config.toml
norm = "layernorm"
norm_position = "res_post"
head_dim = 32
num_experts = 16
shared_expert = false
optimizer = "soap"
beta2 = 0.95
beta1 = 0.95
max_precond_dim = 1024
epochs = 3.6
Rows from block 5, named by matrix and row number. Rows with one number belong to one attention dimension. Each number is 500 + 25 x the weight over its row's rms, rounded and kept within 0 to 999. All counts start at 0. Numbers have three digits each.
# v: attention value (model.blocks.5.attn.v.weight, 192x192), inputs 96-191
# proj: attention output (model.blocks.5.attn.proj.weight, 192x192, transposed), outputs 96-191
v.34:478474526553488489507492461516493515468495505540520470535513489505475443496501537526533514495502486505477522461506478495491529501483490505482530518513528482469516495514529576516524482531510516502457501515506474487520509501486480478499487525516499496523498492485456488483554448500488498487
v.35:495496486486447499502543473502529488470533498523468487531537457534487509449470481506507476494474508514482480498473532501509499525522473514520479496518490503548500548432523497463496538503534539459490541526479500498517486504554470484480491560507493462480507473507480506522485485526469498508
v.36:465476488455534463496505463496512518476521464491468479450539557443546529491497463520467481458520494511478519474467505509511521536499502522494479479463485476493499496553477457476493485499496545480510486525507494486470496525546497473505485519473522492516514499483478518499520482549502482438
v.37:519541475508493485484515485498462500492492489506522554515462520510465484488517551491524504478520482470511511536485488496501463509527517467486496499510503522508503480491511494515502479518533514529503512501530463479545485517488580509519440463498508506494474512520474512482457503461543473543
v.38:463518515481505497522516512504478497489521463487536481499454483470521511486475481457505516496531469519529503498521482530482518518454527522497565484508489502500468507530503506465451499497485495496461451530518437544529547533523490512511483512527500485512492508483483521474516489505514467475
v.39:468542493474506512477487516514518492486499481489521505531514500539538509459504493504525493471508445493517510501479503488499542534504550547496486512505512542519501478534467500498532521551509524494516482473506505505511478519497500491488488499498517501515522507526508493516478503523481559475
v.40:494483484496497507507518481484492540496454549547530440474486531494525522545510538507472485539497485547484509477493460523473476453521511479430536480489504449485471511509439478531469486467472459505468497490480501499475533519503476537475483501528506507463485485502502506461511492504496514540
v.41:534495530511474493542484508500499514526437469480506497513499510523464523522550517532465472488489524458490530473512507552557495520546458492506506514526522513461545531488489487496480501486491530470501491525461473473506495548516438473502492496484481470515493545538499516475543511494524530506
v.42:536515482482546484502478526466477487469494502497478497495496499501503504469532511473541472536469495510497510524517480494486507545499491473521507524476470515517490502468445473486506527466527520524520469518493479519505569497499521532494461418519458494526505476537543482520487462497492508514
v.43:503471527501494516532480450513438486506514452502474530448515495542534502482522492466482544471511511497529533452499508484514493501539550473493553509503519530484534445506501508489500555497508485500541519494473480479485523500520507529541494518493512482491534534459527539534534461550487486488
v.44:499499520526497518524491523513504518493499490486496518477511481479449517491533509490482545544504523490553502484502502458552535494475488483467481508493486468497478518483497500512473507474560465503500459510451486517499502500424493519515484511502523530502502514495470497524529470486517450440
v.45:510493498518535532521521508503456428500531509513453473429505503486481480470509504474498481492538502527496516496496459530465499485464465494500465514513500471528475483508547472561467442529443474516474520483523506517499487491478514478503482493485473518501537473529548486502515477493501549539
v.46:526500531495531516515469502476541482467445488497513458455458469524508530509500492533499492522530482551499502448536499474515506509426466509527523517489507443474486516497536490488534458476481497513530482473493519511485530498533482501500558499470460525532452517472505528498512496514509508519
v.47:531499508529507497500515530483512450524480516518523521497495494487496538511479527482504494507516515504500478532473511506528492500475425496539502500469512494504500515487493521551478492511497472495528490565508495481523529517498526485502456463505465490471533522505483486452490477460486523516
v.48:508510490456489497494506464546504487479501524507457514494496533522476516456542479508491481521496503497488490506477502476519478522491461498500514470469527444483494485465500495479482476514491478478545502427488489465440522541541501519472500523505489451517475485517522483499497468459434482460
v.49:506504469526498523478469477502445505486456535495540520474492490476507511548517519524483508480531476525472509516500551556488485496532485479476535501454484465473494517524489447491482549494451455519476474502516513478511484522504483485510534498463467445479493489551475529495505492495520533518
v.50:524499484507519513493500494539528536507474536494494545494467513480510512483493508522528468488483521488539525553519535506558472514444492492530490506522484484563516465526493522507518488527495505550510501487530512460498480510448538521482525509485473520537507509486485512507503518505493511517
v.51:509472504499451535542526490488462547511485510501489504454508462418489500527452465551490494532495478510461525449498502537497511522510511500460551487514523493498461486482535495501480534506459461491464508489476454533499521513477486464522480482510488480474511474501513543520544482491544452477
v.52:437515495524516519506453503466490519508518478535476486455516520448484461503451480532534488526524499480487485485469481513496466502517527511512510524501467454490474488498480515514466525459510513526472484499520497522472465518487527519480505476503552463473510469480530528510545508528454505458
v.53:562519434509512523505520522497539472491508516530561469484470500521495484513530498494517489480506483485522482532498535495479522530491495464519463492517491484519513476475499517513477514513539505538513512475493534493489523469507544490521507463477525548509530537501499476490495520431500488463
v.54:491486485466503526500519440454472530545490494479454501539529473511540513538496486538524522500539496445460526484487544540509472508474513511469486483476484476481512504513490472500475468486522487477518499511530504510525467501468478490509531493571506500468485497503525497501501488528473482458
v.55:522514499493502477530505508493505497495445523519540489479509518478487432503492526495477523515461540553498490517506466551515452477490491510428504490496482525503503487536529491479528538523499504503506482522481502502489495484496496522475499466518480458517449537513500498465511475459483492526
v.56:486490508516509513484469518518483525513463507469479511481514523490490467512474525520472509532486497477516516483555455506500499485509451487528537512512528500474474510522459500493486500450541528507525546507474515479512513500533528480515508518496451543516510504484557468513483498487515513511
v.57:443478487464524486476512479531531509494453534500450497493482496489495479473505478500480478514500506493494568481474502478521484514502473507474556547482513474513507511500517500518482517520509504480469522541511521438471514521503459462487467508478494504525484498510523475497518487492525536449
v.58:546548479514520500455531515472487539482521516488522519556485498539533503492507496503530455527488534495508513461486528520524516462501481489469512473516482510503506508514476499505477524513526461526517494504536536503536475489527469459537459508505459564551472536486469479497497502508524481529
v.59:510465504496469500496465463495447530539507546537476474504486524485500522546523558507518507484526507481505485496543540530509497462485515532455553492502507504458492523518471530501515490500524509497493540489496525521485529508492547451494536509518516493442493482501535498490517482506451515516
v.60:480470497543468486539488485517517461529518524489449549502509481517499514540507524469481495503489528526493502503508512510484483499530528494481502528513489547467477550524480495469490537484503494503504488501472485493553496507504519504478550522507529529485484522531498488489474514498489472508
v.61:512487521489467498537516489479464493499479484550546486510472544474535489503533492510547495473511548513523516476491483463543490517544506488521521494552489473487526490484489539516507479510511500505483475463467485513536466476486467473519496496501455534537502525494498476509547487495537522477
v.62:515496541491499468495477500464537526554509531470525490485523514514488499488507499524518508510476505463510481501519508498535486466492495436486472533531476486508481472497519569493450481476497545528500502483500512513508463501494511513537492496543484531531510555463483492452504476494498467516
v.63:513554480470553499514508502456485477527510509507498472501483494482499520466498553500511451452527514537531473488461514517537540504502517517509463533488476467464520479503517519534510502498465479507478475507510527550517497470520534543503518515516459525515505510549503517460498491511520525522
v.64:459547488524510468493505474521484498506479521471478483518520525512471490486496530489511498517479503464501508493517509525520469507515544506465528486528459508509557503528550509545495473502517508505474478522486491519472533509474523486451483497508450503466413488484472480524468542440558527514
v.65:488490465529492477456491530488512477503492486496536473476509476488489526512514497523504520486514517481464488502493485505518533513524499523491500491461572497517477507482532516492472506505516519497525546460543458481450470525492510492540484524504472522547491442481508481486492533500529529474
v.66:535502502522474491460484552494503482505512535504480444508501539447482526510516521506517488517513511506535520496475481497482498516522490516500503500475484476516468500507506477500470506521490469494491485507479526496468513525498513529499508475532513519469523496534495493536512486482515476455
v.67:547543504484497501497514533483531480512513488505506564489494517502543495493532481486510521507498537472475524505506490514536487498585534472493477490530519552484468497491500505504501479548511517507464528468505547523496504521520502479506478506523519511490477481459493516473505519463472538509
v.68:500481516501498488497488449540515536474499466450481486455488496492492464488439476526511481464499498490521534464519496505498490465459490531495553496513504473479463539482499544519479519500524484517493515486514488504494457493502552486457494530526490520535456469518496529540533488495520478476
v.69:489508474523534490473499509495545485479520510506491500497494473404486457509552518509532489464532533496477546522490509478515504498519527509540493485506498516500540505483562511491516466491554454558535482534512471470526517499479494529458536510517466522501496477470476515505491525479530504508
v.70:500514537462502466500488499454502516556501514492474515503519504481471455458496512532479476557515517469493508468535528510530544507501472493498481466503508476464460510486483508522534535501462485511525516453437508462491520490472512474501516475485516520528512530524518504498491494499515499465
v.71:523462494484495489504517510532516471538517535494463509470513522561484496511482490497521506518467485516506500508503541515471462499550458496504466503480458497521458492533518518490508552533495551519508512485479488457514538504489513472521483493533516476485515486470514523471507558478503528536
v.72:463504502553469490501503492528486510513462485530523490511493489522517504517503542448470564457496482500530498510536492533476498539527503491502485484507470500471513496505463490532518539475476546511475515481544494535483471476473534519469512474474495507488490498561482480475527469533511557494
v.73:521510491508524508468508492523488514513533507454474472497479499498498481541490527475525552515496505532455509538486500497506503493525546515492499502506527496497534502500519520447456471509472525467510501523508484500526511482511484540513492525488513509517503512494441481492494511501433532476
v.74:465510476473516514510491531480504513520520543529497481493486516489460506461529510490444495473470483470493489485503491500517545508509540548497511488481510501475518494503504486495528556481477480496510518551466500501501460538458484514476513490473525528492478493511497506526485504501488492481
v.75:468544482479559558567503539521465481506466517515521501501456508485502524512543463560508496489531478499471554502459497495520529529493530518506553543500481498504508482434532486500516471507536505531540489534507492510476502517500511499516503521528490511518529456506503474500493491499500461487
v.76:485465488518494505488467488497517535520532507497475505505510494504477507509447492509508498547512512473504505525488475478486547531471533519561501500459476531488477494506494498494470489564443542532505488525466504495524496483482455453504457512477528473496482515514509559524517487503470500514
v.77:487516534446482488532513525460467520474501527549517509525501502519464470501524515508504524454516513523484475468507515487504505538500495484489487500521516493504497517521532494500498539465528485485533579519503471524502485540501505488493515488481503529483459456510500550480495478452484533491
v.78:532523483506531494514528443546493510504504506517463447482482458468495487506463485481530476521500482489466526496490488503505475494458486541467500512515442499508504509491494510531460454525514522507489476462473514472514454488456493503483506506485531504523507487479528458516527482497503455479
v.79:486500529484514462464488511506523550487535486483507525510504504524511510454467487496511521467514501541496522471468495489485491488501520506495495532496479433497529546516508518481497517500490470489536503453501547466479493503514500526468509523483529513505481516568482510521515516476505459453
v.80:473503531482529539515458487477487492540514439524476503545484540548486490505519510488527481492489519519495498479521489514542550486524484466520475495548475477495507517536510505489480535494539514499500509465492497466499559446490498448505502522481493508492473516482526508509510470500512545492
v.81:523518501524484492512517491509484504506524508514522493453512524501481490500469480496523499485493520499471502452492511494498500517473490532487532458541468474499488457489493471496551509497535483504496465459518509547462486473488507508539505483449479493538499499487521514520455465485511520558
v.82:515492521514470492490495561495504420477507503515532499508535513483529485495490489521457462501499526504469540503502498523486458497503458501484481527493482529529508487496542553483499502466500513497453486496528495521466525501472486532544471476545512501461496489490443473513527526493466505500
v.83:476477518475505509499486490513491517490502490536480517428507537510520500487476515513541435449464500565462521486513494494483455488472475498528523584490535524511526526459499523453517523542499517439498496455509502520549519514512503517455502542453478520536517494483510482503468479528485488494
v.84:530487499503488506520471470505496519533506476528459471466571503492510519509451514484469485517535524508540529510498485501482495463561505502515496461524518477501516489540494471523501492501518504531471465484501536533525498509477510477511512465533526487510521524501475447521542464491470484499
v.85:462484503509507478488484503503496460478529489515532497501486500523540465490552485490504473551481490503517511524481516496506425489487523492433503509519490489506502516505526519467496491495436532482546518504530508482517486477504539490533500551479525479502480546484504503503489459474540473481
v.86:486504489521517497467509515523494524486459509529461528499481460508537449503483477488495508556494478500512517515546511506456505495529489514507507538497445498516506490492517498487474531483526517467524494486499519551526493533507490517496480461493479504497497492489515481440551487524523533486
v.87:525514494491487523544556460515505521508475510476481471458507514495503517499460519529507484525504479526542530454519537537516507481490491525512516459494464475472514512521467465492483498537451515537460430495476494555510519499483484507456520462534507472526538479543515462528485446531478475477
v.88:462491470529530449488515506499452502515471518521476490537469499490511532515498470497486511531482527528508494505494492509516511509508461527469503496543459444497538536504493521491455541526462527491462519509479529512489501520468483502498487496507460482535509524487508446468488473468472544506
v.89:455501494469476471542506491509459511466500483476490539490516462500516506504531482505520494497490505519550486458520525486459513485454502498518511546495506485523515485480503514470477522487492468491517524535479496530504492520518454478524503530495513516489489492488542502552535508525483482518
v.90:497462487469488521483523487459516518567521489534547472465460470519507516498479480499467490503501482520497492492453516495518534513495489538463577526499519492502506494498480495534520509448443532461499443475489493557516501511500450494484523495488506538497521484518511462452509473517477460503
v.91:476483490501507562510499527483497500471472517532528482522483463493467508518516537487488536503492555517537511533468491522455474522516494485511487433515488468510538541509473497505530476477546518509475523508512505519505546482467510478563464498475478474479492497501467504503494537438508501514
v.92:496510512488512503470496487496533480510496479483521491499499500476514530501487507478490500512518490472484497502457473546534526506527508500461484478519439501541520520522479488490500497496529491494512513548518501500520488509551476519566492496530464537488511508495483525491477525498529423484
v.93:546516520540484515505496535499526484498480519509505474494516496475504477507477522482502539465482494520471474485484530487473461517507482464493499455499477470464466517522495475549520451521544504512485460495453492513512472541478482537545468459505478518494501478478477458454513505516531518453
v.94:541483495505512464511573465527471497511496507472518466476459526495472508515467532473483525540527512502550494512522481511489529448508470485506492440486466477512520448542488459466514504524485511563479514512486519473487519494530487527503502483488470485511481513492498490524523443493520521489
v.95:494507530520501489513500510544519503499518531507508471495484490508536492452489496478470483524478504496454496467490465462465528508466474517523516538424538472516546502509476496508484521534498512533516549491479497531511506535490543537452551491456514502499481499550475510508497525522512511502
v.96:509507512433496487487494519457520562475454503499462508528518472567550526491516462511505527532536511512498464460542497484490538490473489505502502464507489521525500483500478514504459476523478506472499511485491515482459517469497485505500484540488491463489512502488477496465479500563483497498
v.97:481496497507513489479469538459492546440484513496466526479508537511504514528500525497504502508503511475539534499482502536489499502486504487498525469469457515437494511508528506451509527498477525507481570471526484500487536524521519530525474485518511465466469493511515509512465513507496532511
v.98:489530466546510500494529541473530511521490436494514511495471498488489462454514483514524514523521430505499513496533490484461525517548471515506504486518511524514490526474518524507553516513521489505484458478548490462502486508511550473532486521535505483468527498504512526430485556527480507526
v.99:523514479499523439490481514493515516477477516518484572530554522515520521509469532540494510469488499494475486536489529494499477461491501504488539523499502529517456470464496480497540503444525513538502521518501498474510515519522498508501489510502532508484514524477497476494477491441523512514
v.100:495488528522474471492485467514463479476498483505549554506511516500505481535524502500514515549545529496473523519494532475504486519508526490514492506500528483517534529486471477524535528499547466524540466540513441484500532428481510507528495507513491498474475513473492532511530467481450519492
v.101:525497509515516506542499458509484532519509489532498479490488519504501523514524474474502491513540465502469514536489495528490486507514502493498513479492518525568471453541541495441490507473521544465570482486465486534517501501549502526496514504471480523529478487497512520469527504484482483528
proj.34:515524500480500516498522516507519499551456489468502501451527516511545519505526501477517501517478519478502500527454496449531468480545529497512500509493482522505497543501464492532483486472469453477505492488477519475509496457471522511519480500475479492504492486498512480489490486473538460501
proj.35:489453543539519504487512525537471505536531470510479511455490534451507499545498502477499522505517504530471505528520517508494512485496523483469513518450519510491486478573508510500498487463457505471475488477496503484470488512446513517504479484518539518517531480459515506486498539488491476544
proj.36:510476539498485520520502485517472488529544484497497510558490489537474523509485492500503489525508463466507514539533466447514506482484487500479497529502509496547501519437478522521505510497503469480522520486496541537494517483474421512483555461510513518508518474507555504505515498511512522540
proj.37:510443529512498437484522521494511495520507526506454448501481491452529472537510458476493482502482511530501502482510533487496521455460488516521530463487532493509512502518493533472489537488500448522464517492466512511477535459497458501539497525515461532473486489464501460467527497503474490481
proj.38:498482498518454498517495497468499498521505485500446522525515522496517517530540518527509439504462522500477483500482494492535501458513501461493467505525491491512530513485489490545515470496527486508492520485453517497473484456483520458536494464470460518495510488477552464483528509508477513485
proj.39:484487498502504516489522496481499504463505526513507529492500528493472481477506511483512516552473560508501495572538531507521465487504473462481509514486453469498489514459470485510462476456514489470511511509532493447487552481521472525499512487517551500517517510508483546469523497466499495521
proj.40:543466495490490473496479535537508472513508480445525493523482486490506485487471488499553490468535527465513488488529551473532537525482520518544521509506487562480554502510573500505523524477460550533534541483495513524543479502475519492483526464489435497522490486508482507504499453499541459474
proj.41:468553461479545523462477555484486451497470530517502556505500489513521514450473501479488566530481513544500491488481509508490488480434527554502513511534505475486501508523496512469540514503520479496497523514544519530478463459517534472470513481472496514482523505481508508535519500508496512514
proj.42:491516482510430508496495510534516458503485528490522467491458490474478477536505519509479487465554492519525473461459482514501529492499504533488473499527543490479504490520580540503505479522468471476507529494471523468488448488485504517457528523491528486487509513519496489468512512506485480470
proj.43:483526526508510466494515534493511503463499542510529464545523508495497519490497479525507445514476458512455502514518500515537512496456480488499472543529514467506471514538460493492514475484490475508506518498479522508504505507492474436463516502498477508499477502523480495440456518525516489510
proj.44:501528489481486482470509497503544508477478504490506507497463507511507476513473528497507442474507472514514469505521479494483506491550521502536512479513522506472521518535474511492549535515459524496493537504544511495520487502542543488500545504459493494493499525503492448487508540466539558522
proj.45:491468467511467531522519523508542508526472482502485483536494511495537518524496529525557500504457494476441534482499533496490514541525503533473518509508511522531515494481464541471522535492523536478489504485476495489499525500521506546548473530540514447504512482448487529452512491505510467487
proj.46:505498476502521511528494494528507501524522484480507528569531528481506526541538501541531511510473524460535467496450462529486521525507532504501479497509480531549492558513481547524486456517542527506496467502515490495491474547493507455442478504514511469495514510494552496501497516525530497489
proj.47:469491449464514475492485512516474488502499530474513471504473517492502488511503499536528480501496474488495526487483477461454541522515534514449499482527469528495518487493520483464500515537549519500486530462477475502501519531468469507489543477540545477545499524478491524495537522499546479489
proj.48:487489520524512488514487491491505498499483478500521519470474466486492495562489486488483495472442481531513475484521438502474497504486519506524456534479486529548467494534508542512498500511532504544455482530504490520518496485511477495501512497482535529471515555503498523501469531521534520510
proj.49:480493512448485515513481510480518516487544506456485477497505512504501477486423495481510509530497515465482508475451497497484511471451535506501493505539494541509520504516490493535521477532557531511498506536495496540515489488486510476515489469518477528501515471440544504482530438553508485455
proj.50:493483497490447491528533500498504498506521502511528469494502525516495474498486516487498526534501480526491491457503468506449502506526484494526513472489466519467490495470473495524459515511514473463517518516490499522524540496505514537527487526529547497492491500507501466520489494526531521475
proj.51:496548524512516468514514530491530491487502469455508489508455551533518526491521531431492444479511521471484492513511498467499533489493514486542487505523488498457504548550475511529492461479519505496556539503511489515514460458480485504509538506485478493503498509479499489429538480529489540526
proj.52:537489487473495477491505502532480504471474500509506523534511515576525509485562543486471514462482503525505504506516486477513549497488452497470515491521538538510509526474515500525493446520440509489503525537474499489467567478521480460540495528524459522530521495499483487507492479461513483531
proj.53:501493531516475460506511516473466518497482480494460521510501515498488467530441480540468497509519495482514477432513469487524476490533474528496538503493477501476484465497526511507544507474501463496509479464527473484503472514468474499508490537566451485495447484528486472514486517547504472565
proj.54:478469509483481483517493513505451479469515477500530484472457527463474490455488506472463469500451498541532479507501450432488527468517501492508506556512522483483476538472491501486467504515496489501505505483499515517496447456512530491486514524492459479505526483475533514467523472493497471553
proj.55:474490487466485550471471515484498532510520509462482509491461470510506533508500515499499510491546507444493488487489534498512494517558505496546516469505471527492483505506519461543456483483527477476483485514535483530556489503516557473520493518497448528443498486505497488481491544535505490460
proj.56:534511505478533494518539504495522496467534490521545529525495497526486566493498510482487509438495478494526476535455492486529513509477576521477502516467497496530535514526525527540543506543489463513501476544507470507510521523507480510460563485494527481465507514530481530468494495529500494466
proj.57:485512478507439504524483510468495460487542480485505501487533502477472539514460525492489507483517487488507458519512526545494482467492529520500470439519502513480514486506519481479505488466514463475536538502487476563498509492524525534485538488481521519480526520485468531544497530529510455517
proj.58:512470516501497521555532505481488493527469475531432465465488512470504505471471511487483500473512498486518467542494495479482496457492501494533535508503517481459527500510510513522528531530507473484478481488513464516502492483452547490479546442509514462457501474520463466478483525483467518470
proj.59:484540488464522478528521498505480511493485493497487487534480500506500488415481461469484500496476511517474530507469504479493481507515501479529518516522479515481505490486513448471458493510415498501511509516513485514505480508460489486468481505458494489529498501496472507536505487489547451487
proj.60:487500468478520522443533510472494489478505468528511429481509546467575475495513454548533501510522487516506523487513532501520481530494496489482489507484515492490522442492521492529515501522479512471506513515481529479496472487483478485530471461492467480470516495449480468529514485514456548470
proj.61:532509500540501505485537506479527513518514490465475498502504497503461539480447474475491470539487473485499490502539519507521563477451530515525528534460466491468449501544517505522438537488506497477480503502528516473513504498473521499504522516517513471474506477532510487497466510505498475533
proj.62:558498466507508508460519504481487476482456484464490491506461502486503501475499524520487470472505460496498474488502483502465500502503490531529533445527506485475526517523465498504541521461476460495486491454501485473507538479467520491486476513531509495461497472539505481508491489506515510500
proj.63:489484506506442520505499530513491528497477484509479484521515496512492496528512469499563511500492509462486486473528491496457522470499534521456518471532472498511487493507495509512476493507496496512502485471498470479496508470478513475521491504517501450538521483461514478478545492479498449492
proj.64:526464507470468557513454524431533474481512493519499518500473471484523531509470525488487456543536506547511528503499507525482512484490473453510499514481523489534471465478471469478519552497466479499551542487480472494510469514534514478549531484469543504526533551499529538503500459526497501493
proj.65:509525502491536502551512467524463528458525519481463525536469547553509516499491505507489478494474486511512509471540505464455505498500524477486498523509474498529516504524515505490564501497526513537503494495467520501489519506509470509473536508480513483433494538521476535514521512512445448477
proj.66:467500508476513510551531487499505502482488504471523535492445502540524502500445503479510450482503483531502470512533497491520506486485531491511484507510489504490501506491508515493492525496487539514510479478480520525502492511495479505508508490502466511562467529498513490456516519518504517546
proj.67:465438536514499497500469478536505492492489515489488485522567520521462529489488505507460492495483491526476485521497520455497486523456483494496493551506508473520510476486515459497504530475513477498549443484526445467528478467513477500494504535460463485493533501532519505523500557514506524515
proj.68:534513507520465494485530514467500480506536507517508457508495512519550506495506531476521472534507469504488470504504476505504510528508514499521501518516485502478565473513507503495497444507489496518517509520493518472458544484483457541518486473488529516493521508502505476486506470496513516528
proj.69:486465535495464527536459488479449478503472512482512473483481501567489524482475475489463489522499483493497517461489508526466506452458463449481529505501479475522444489517467483483512512511485529482473511526506513545515520483511531466543444511508517456523468497493534498538473496522502510475
proj.70:513468505504486545504538476531503495447522488506524507490499516500516522510481525490510560474474507529530455500481457478502460501492474521516471527501482504495553491543486516480483481498508504500479501591545509512476480493534496513497509507543540521492533486507493510530464486475481485557
proj.71:522518573518507515468512500488471539462501475522536526554517486433512503463467520516504560511509527475512483498517461496530506500498526470526485530528512518484520474488498495539517474484489497448481476498487541515525450513529502503494509546506506543498504509505503466542510452523534476494
proj.72:494517487459483468494518504509543504507509514471480501495499493457469495498478475518531469545486518475508529521470518480485533459492506512491498513515511526510471485481532511469479483549527438485479502503458505481520552498558488459522502496509483492520517528463517527510476511452496455519
proj.73:501502507501464455495519506483502496509507471528498490518522481464512524457500469515494440486517502510528449456512505507467528504503458461461489499496491482502480490466516489547531509490518489513487511440474505502461502506507517449526506468511487481483468464463572505505540448504519467491
proj.74:530474524507469472466518489479475500458481462470485530499515461509518528534465508499536505490517487453528509495481533471492482500518440501479479513493477490532487472513482523500476461518505491529513467466504499520506511493519493481532506501532460495526498518521496509493510523505513502517
proj.75:519463482542449460494475489447514521475539491505481492467482496538497499486485535471491487503493449456501470490525513494481498462478497485482478443498501525523512547532488546453505509488515478488502532498526491510486492493471501499466489490454495472511468516480463526513516471486506535488
proj.76:544489524501528494495539503482510465483455510529517519484509509516508458486537512521501497453523487514521497507522546505509461498550477472478466489539488485520511530459502470530543488488556472485510530481553511500521499501522519519525521480502537488526539480452487484500480487491498493513
proj.77:484489513535565505481459468556507490531469485479481511519489494472520512493493508430505504534475511486536558500494466515474501484506483553490504510455504530521512469511466491493508491495506521502468467479501527461522508440535488501497513500527477467511510552483505470537466509528509475529
proj.78:510448506482436490502479535437485476493529519479468477476496522522519478462505487496491451477533499520527498473499503510498500473518494464498519502475536439492523494513471489458529497480498492507518479495525504523490535453519488490529482507526480499526483491477490502485464496552525497520
proj.79:524492532475500515517502472494490454478521517538478453514486517495490470549504502511488452564476492486508494480548491509501553543502478515532515498492484515510467431499510498530497492502483548580484477501492458499508512490467531508510534498506508497537493512490494505506484516515467506538
proj.80:495468479527504474457507483548502527481483537500545515479485489459490495460473516509456525511468517510516502485512487486438474488503530500467517503478498530510502489476463504526509486517454484475493487529507526470452455538567527542490513515504501490493527528534489528505473494481473449534
proj.81:506465460513498516456507479520553470502516519502460498549495476506489513458517527498503493493517512485493554537505462507494483454541540506540487518492490517502523548502506532465476515505482508523501527544526483489504536504515491478447487512533507511518515478516472503502540482524506509444
proj.82:490519471496509490519497486487463512495510516441487509477495481475495535524485501480505498511484512508492460462506537489512521523503536455528531474491536493490462534531462441504524494535505534486476497481500500491520491526516486516471514498447461494508501462450498520502493470504562524507
proj.83:522489467536500496508518481513517455500505487513497471543478495502508529503555485478468556542505537455517492546495523516495527503507532501496504443495486466516482516485501502520471498437548467509497465529487496480451440484504494491495508476508526484476510512539477493541522523474486504467
proj.84:519495491508484481477549481524519519488495548461510499534455510519504495517509493474515477476450445521495449501499500492526502496471509497474485500454474482457488474444497490474497548501461491471521492463475488487494528517475492518501530485470465531519490455481519543460475531511561523460
proj.85:490517533487462482495507515509517504507515455463457513545525518481476525517492462514486511453536468518473505500474472504527553511491465493538521497497514534519503472487514499518477489514542479493492507519462470523471472503522495496500507462523459519474521488526470494473504538457468532539
proj.86:487514497480446526546489490466511464516507466455507486497525510464492540509465495532516529492515515506485502513503512524499512501446493450507455477528532505469499476507518475491538485512495462498471463473460428496519522474495498477527509527531533458506525507517492481542463474461495527522
proj.87:497523468523512493498477536470511530518503525547494508496447479494463502541522509471522475494504508469486456562512465466507525509512502537534485529481514497459525475514481522498489527488550498502522518544532521495538464507464533531539506504475476524568504494489494497473499506497555517523
proj.88:536497501470445530480475488479507500482519492489526540493503509506485514507441505455502482495525490472522506490490507505480465480479558474548496484464515543467479467475525469485524498506532466514496484490482488496520488480516538503486523501497540507495497469526473519539548521548538447474
proj.89:511543520538502520470499461480524511512467525533494506502479527531473506479492501491494554532500455467476524526512488521513496520514480521463473499476514505512529518495483469489510497530524521524491496481489486477510472458491510549468516480526485510490474510509476501461470491452531510505
proj.90:477527530518471491511491506520498443465504483423465521497519535492527493487508516516515509506510457462522482512543460479498501466527496459547459487468489494449504514514502493465471517531504475506518528534546504428470527495496548523500478510520482449529502524499471508503512527461529505482
proj.91:530507490537498433518460493505504471465480512491546559471531513509540513548510475489523486524513461501501496491508484525501500480497541474503499506510508534495476445497547473498467510516466479494548552481517500506480482546498526496444538488494503507481500465495491476538504458527481521484
proj.92:520495509458472499490499523517490489539554534518526498498490487528494488529480501532517427498531489482502523507500499518460481496518534491511543481479548474486492496485485536515495500479460513493522465467523505527477503530459499490494496489483530499508461514491523470484525486539469562516
proj.93:476489465508517517478514514507540480488467487469520528505501465486514505489493542529493489541502531452504502498454466487523513499488537534496500510499490532515535498513492502502515529480468499466482468523568512481484486526480525459509508500537488485473513492496516489504505508471480493546
proj.94:451496501497485554479459499501529469536504504529500504506515450489503466525473477531520491492505477522473489499493476485527497499512530519490497518493539513462478541489476512533474517469510461475523495501509485540519476471465524480477514500555510520500501506499513522450468526486520500502
proj.95:495502492464513507501512484488489520511526493502470457503489515465478510576535534532509484468513485482578545514474535521552488513496529479500526499511475506527442502526528505518502508507514538506519489481519508480533496496510487480487481516508478532531503530477538483496487519512468474509
proj.96:506508486544505537515514483523479479469472468468503495499503523481514487508527555516498457475504492543497432511479488498439481531479480492483527562471465472490504527517471481510437484487502514472486502493496495486506501540469529519517496456481481508484521486517512490497490484443493481520
proj.97:490502476447513532520529511482473514542469475509532466516489493528516539499463497490511482519481504519467486501570494495481463504480536546479525505528526505554473493511481481499479448527515507491518503532464544497492493465508496492517485530495480495503467486483460473490503504497484481511
proj.98:506522527468527501490534433550494493451537520505507482496520513500493515516468511515486511487457554484504485472459512500497479487483510452461499459463509501523517472509493496525486460504504495504492483493531530536489504472492475492463499484490511527570515469483491480508550494484485484487
proj.99:482508502502500536512518468462451481564535515470466458471498500530481482502463478490507531499524511531504512467512494508502507502505501539478449513479482478481520501533495497484491449516504495487473516482465550490503506476468525489462508504483513463536428535517500549495496512519495532510
proj.100:488480507509538512515541512507517514497502540501515444471471490483450496477450475463490539460471493513538510489503481527530521496471455515488517479503463559480508484503529511511501462499479518440483535512508536546479438540544488529466512514465516523522512479515505493496513511475528492495
proj.101:463506494491496521479503577505499494503511515477492491499470480512480486506485541534501520460445554483514497514482537505508545497490491491536480521521494480450528524493499496518522474518483462499480518476495474504503530498506501458509494511552511463455519515525467480576446477534504506491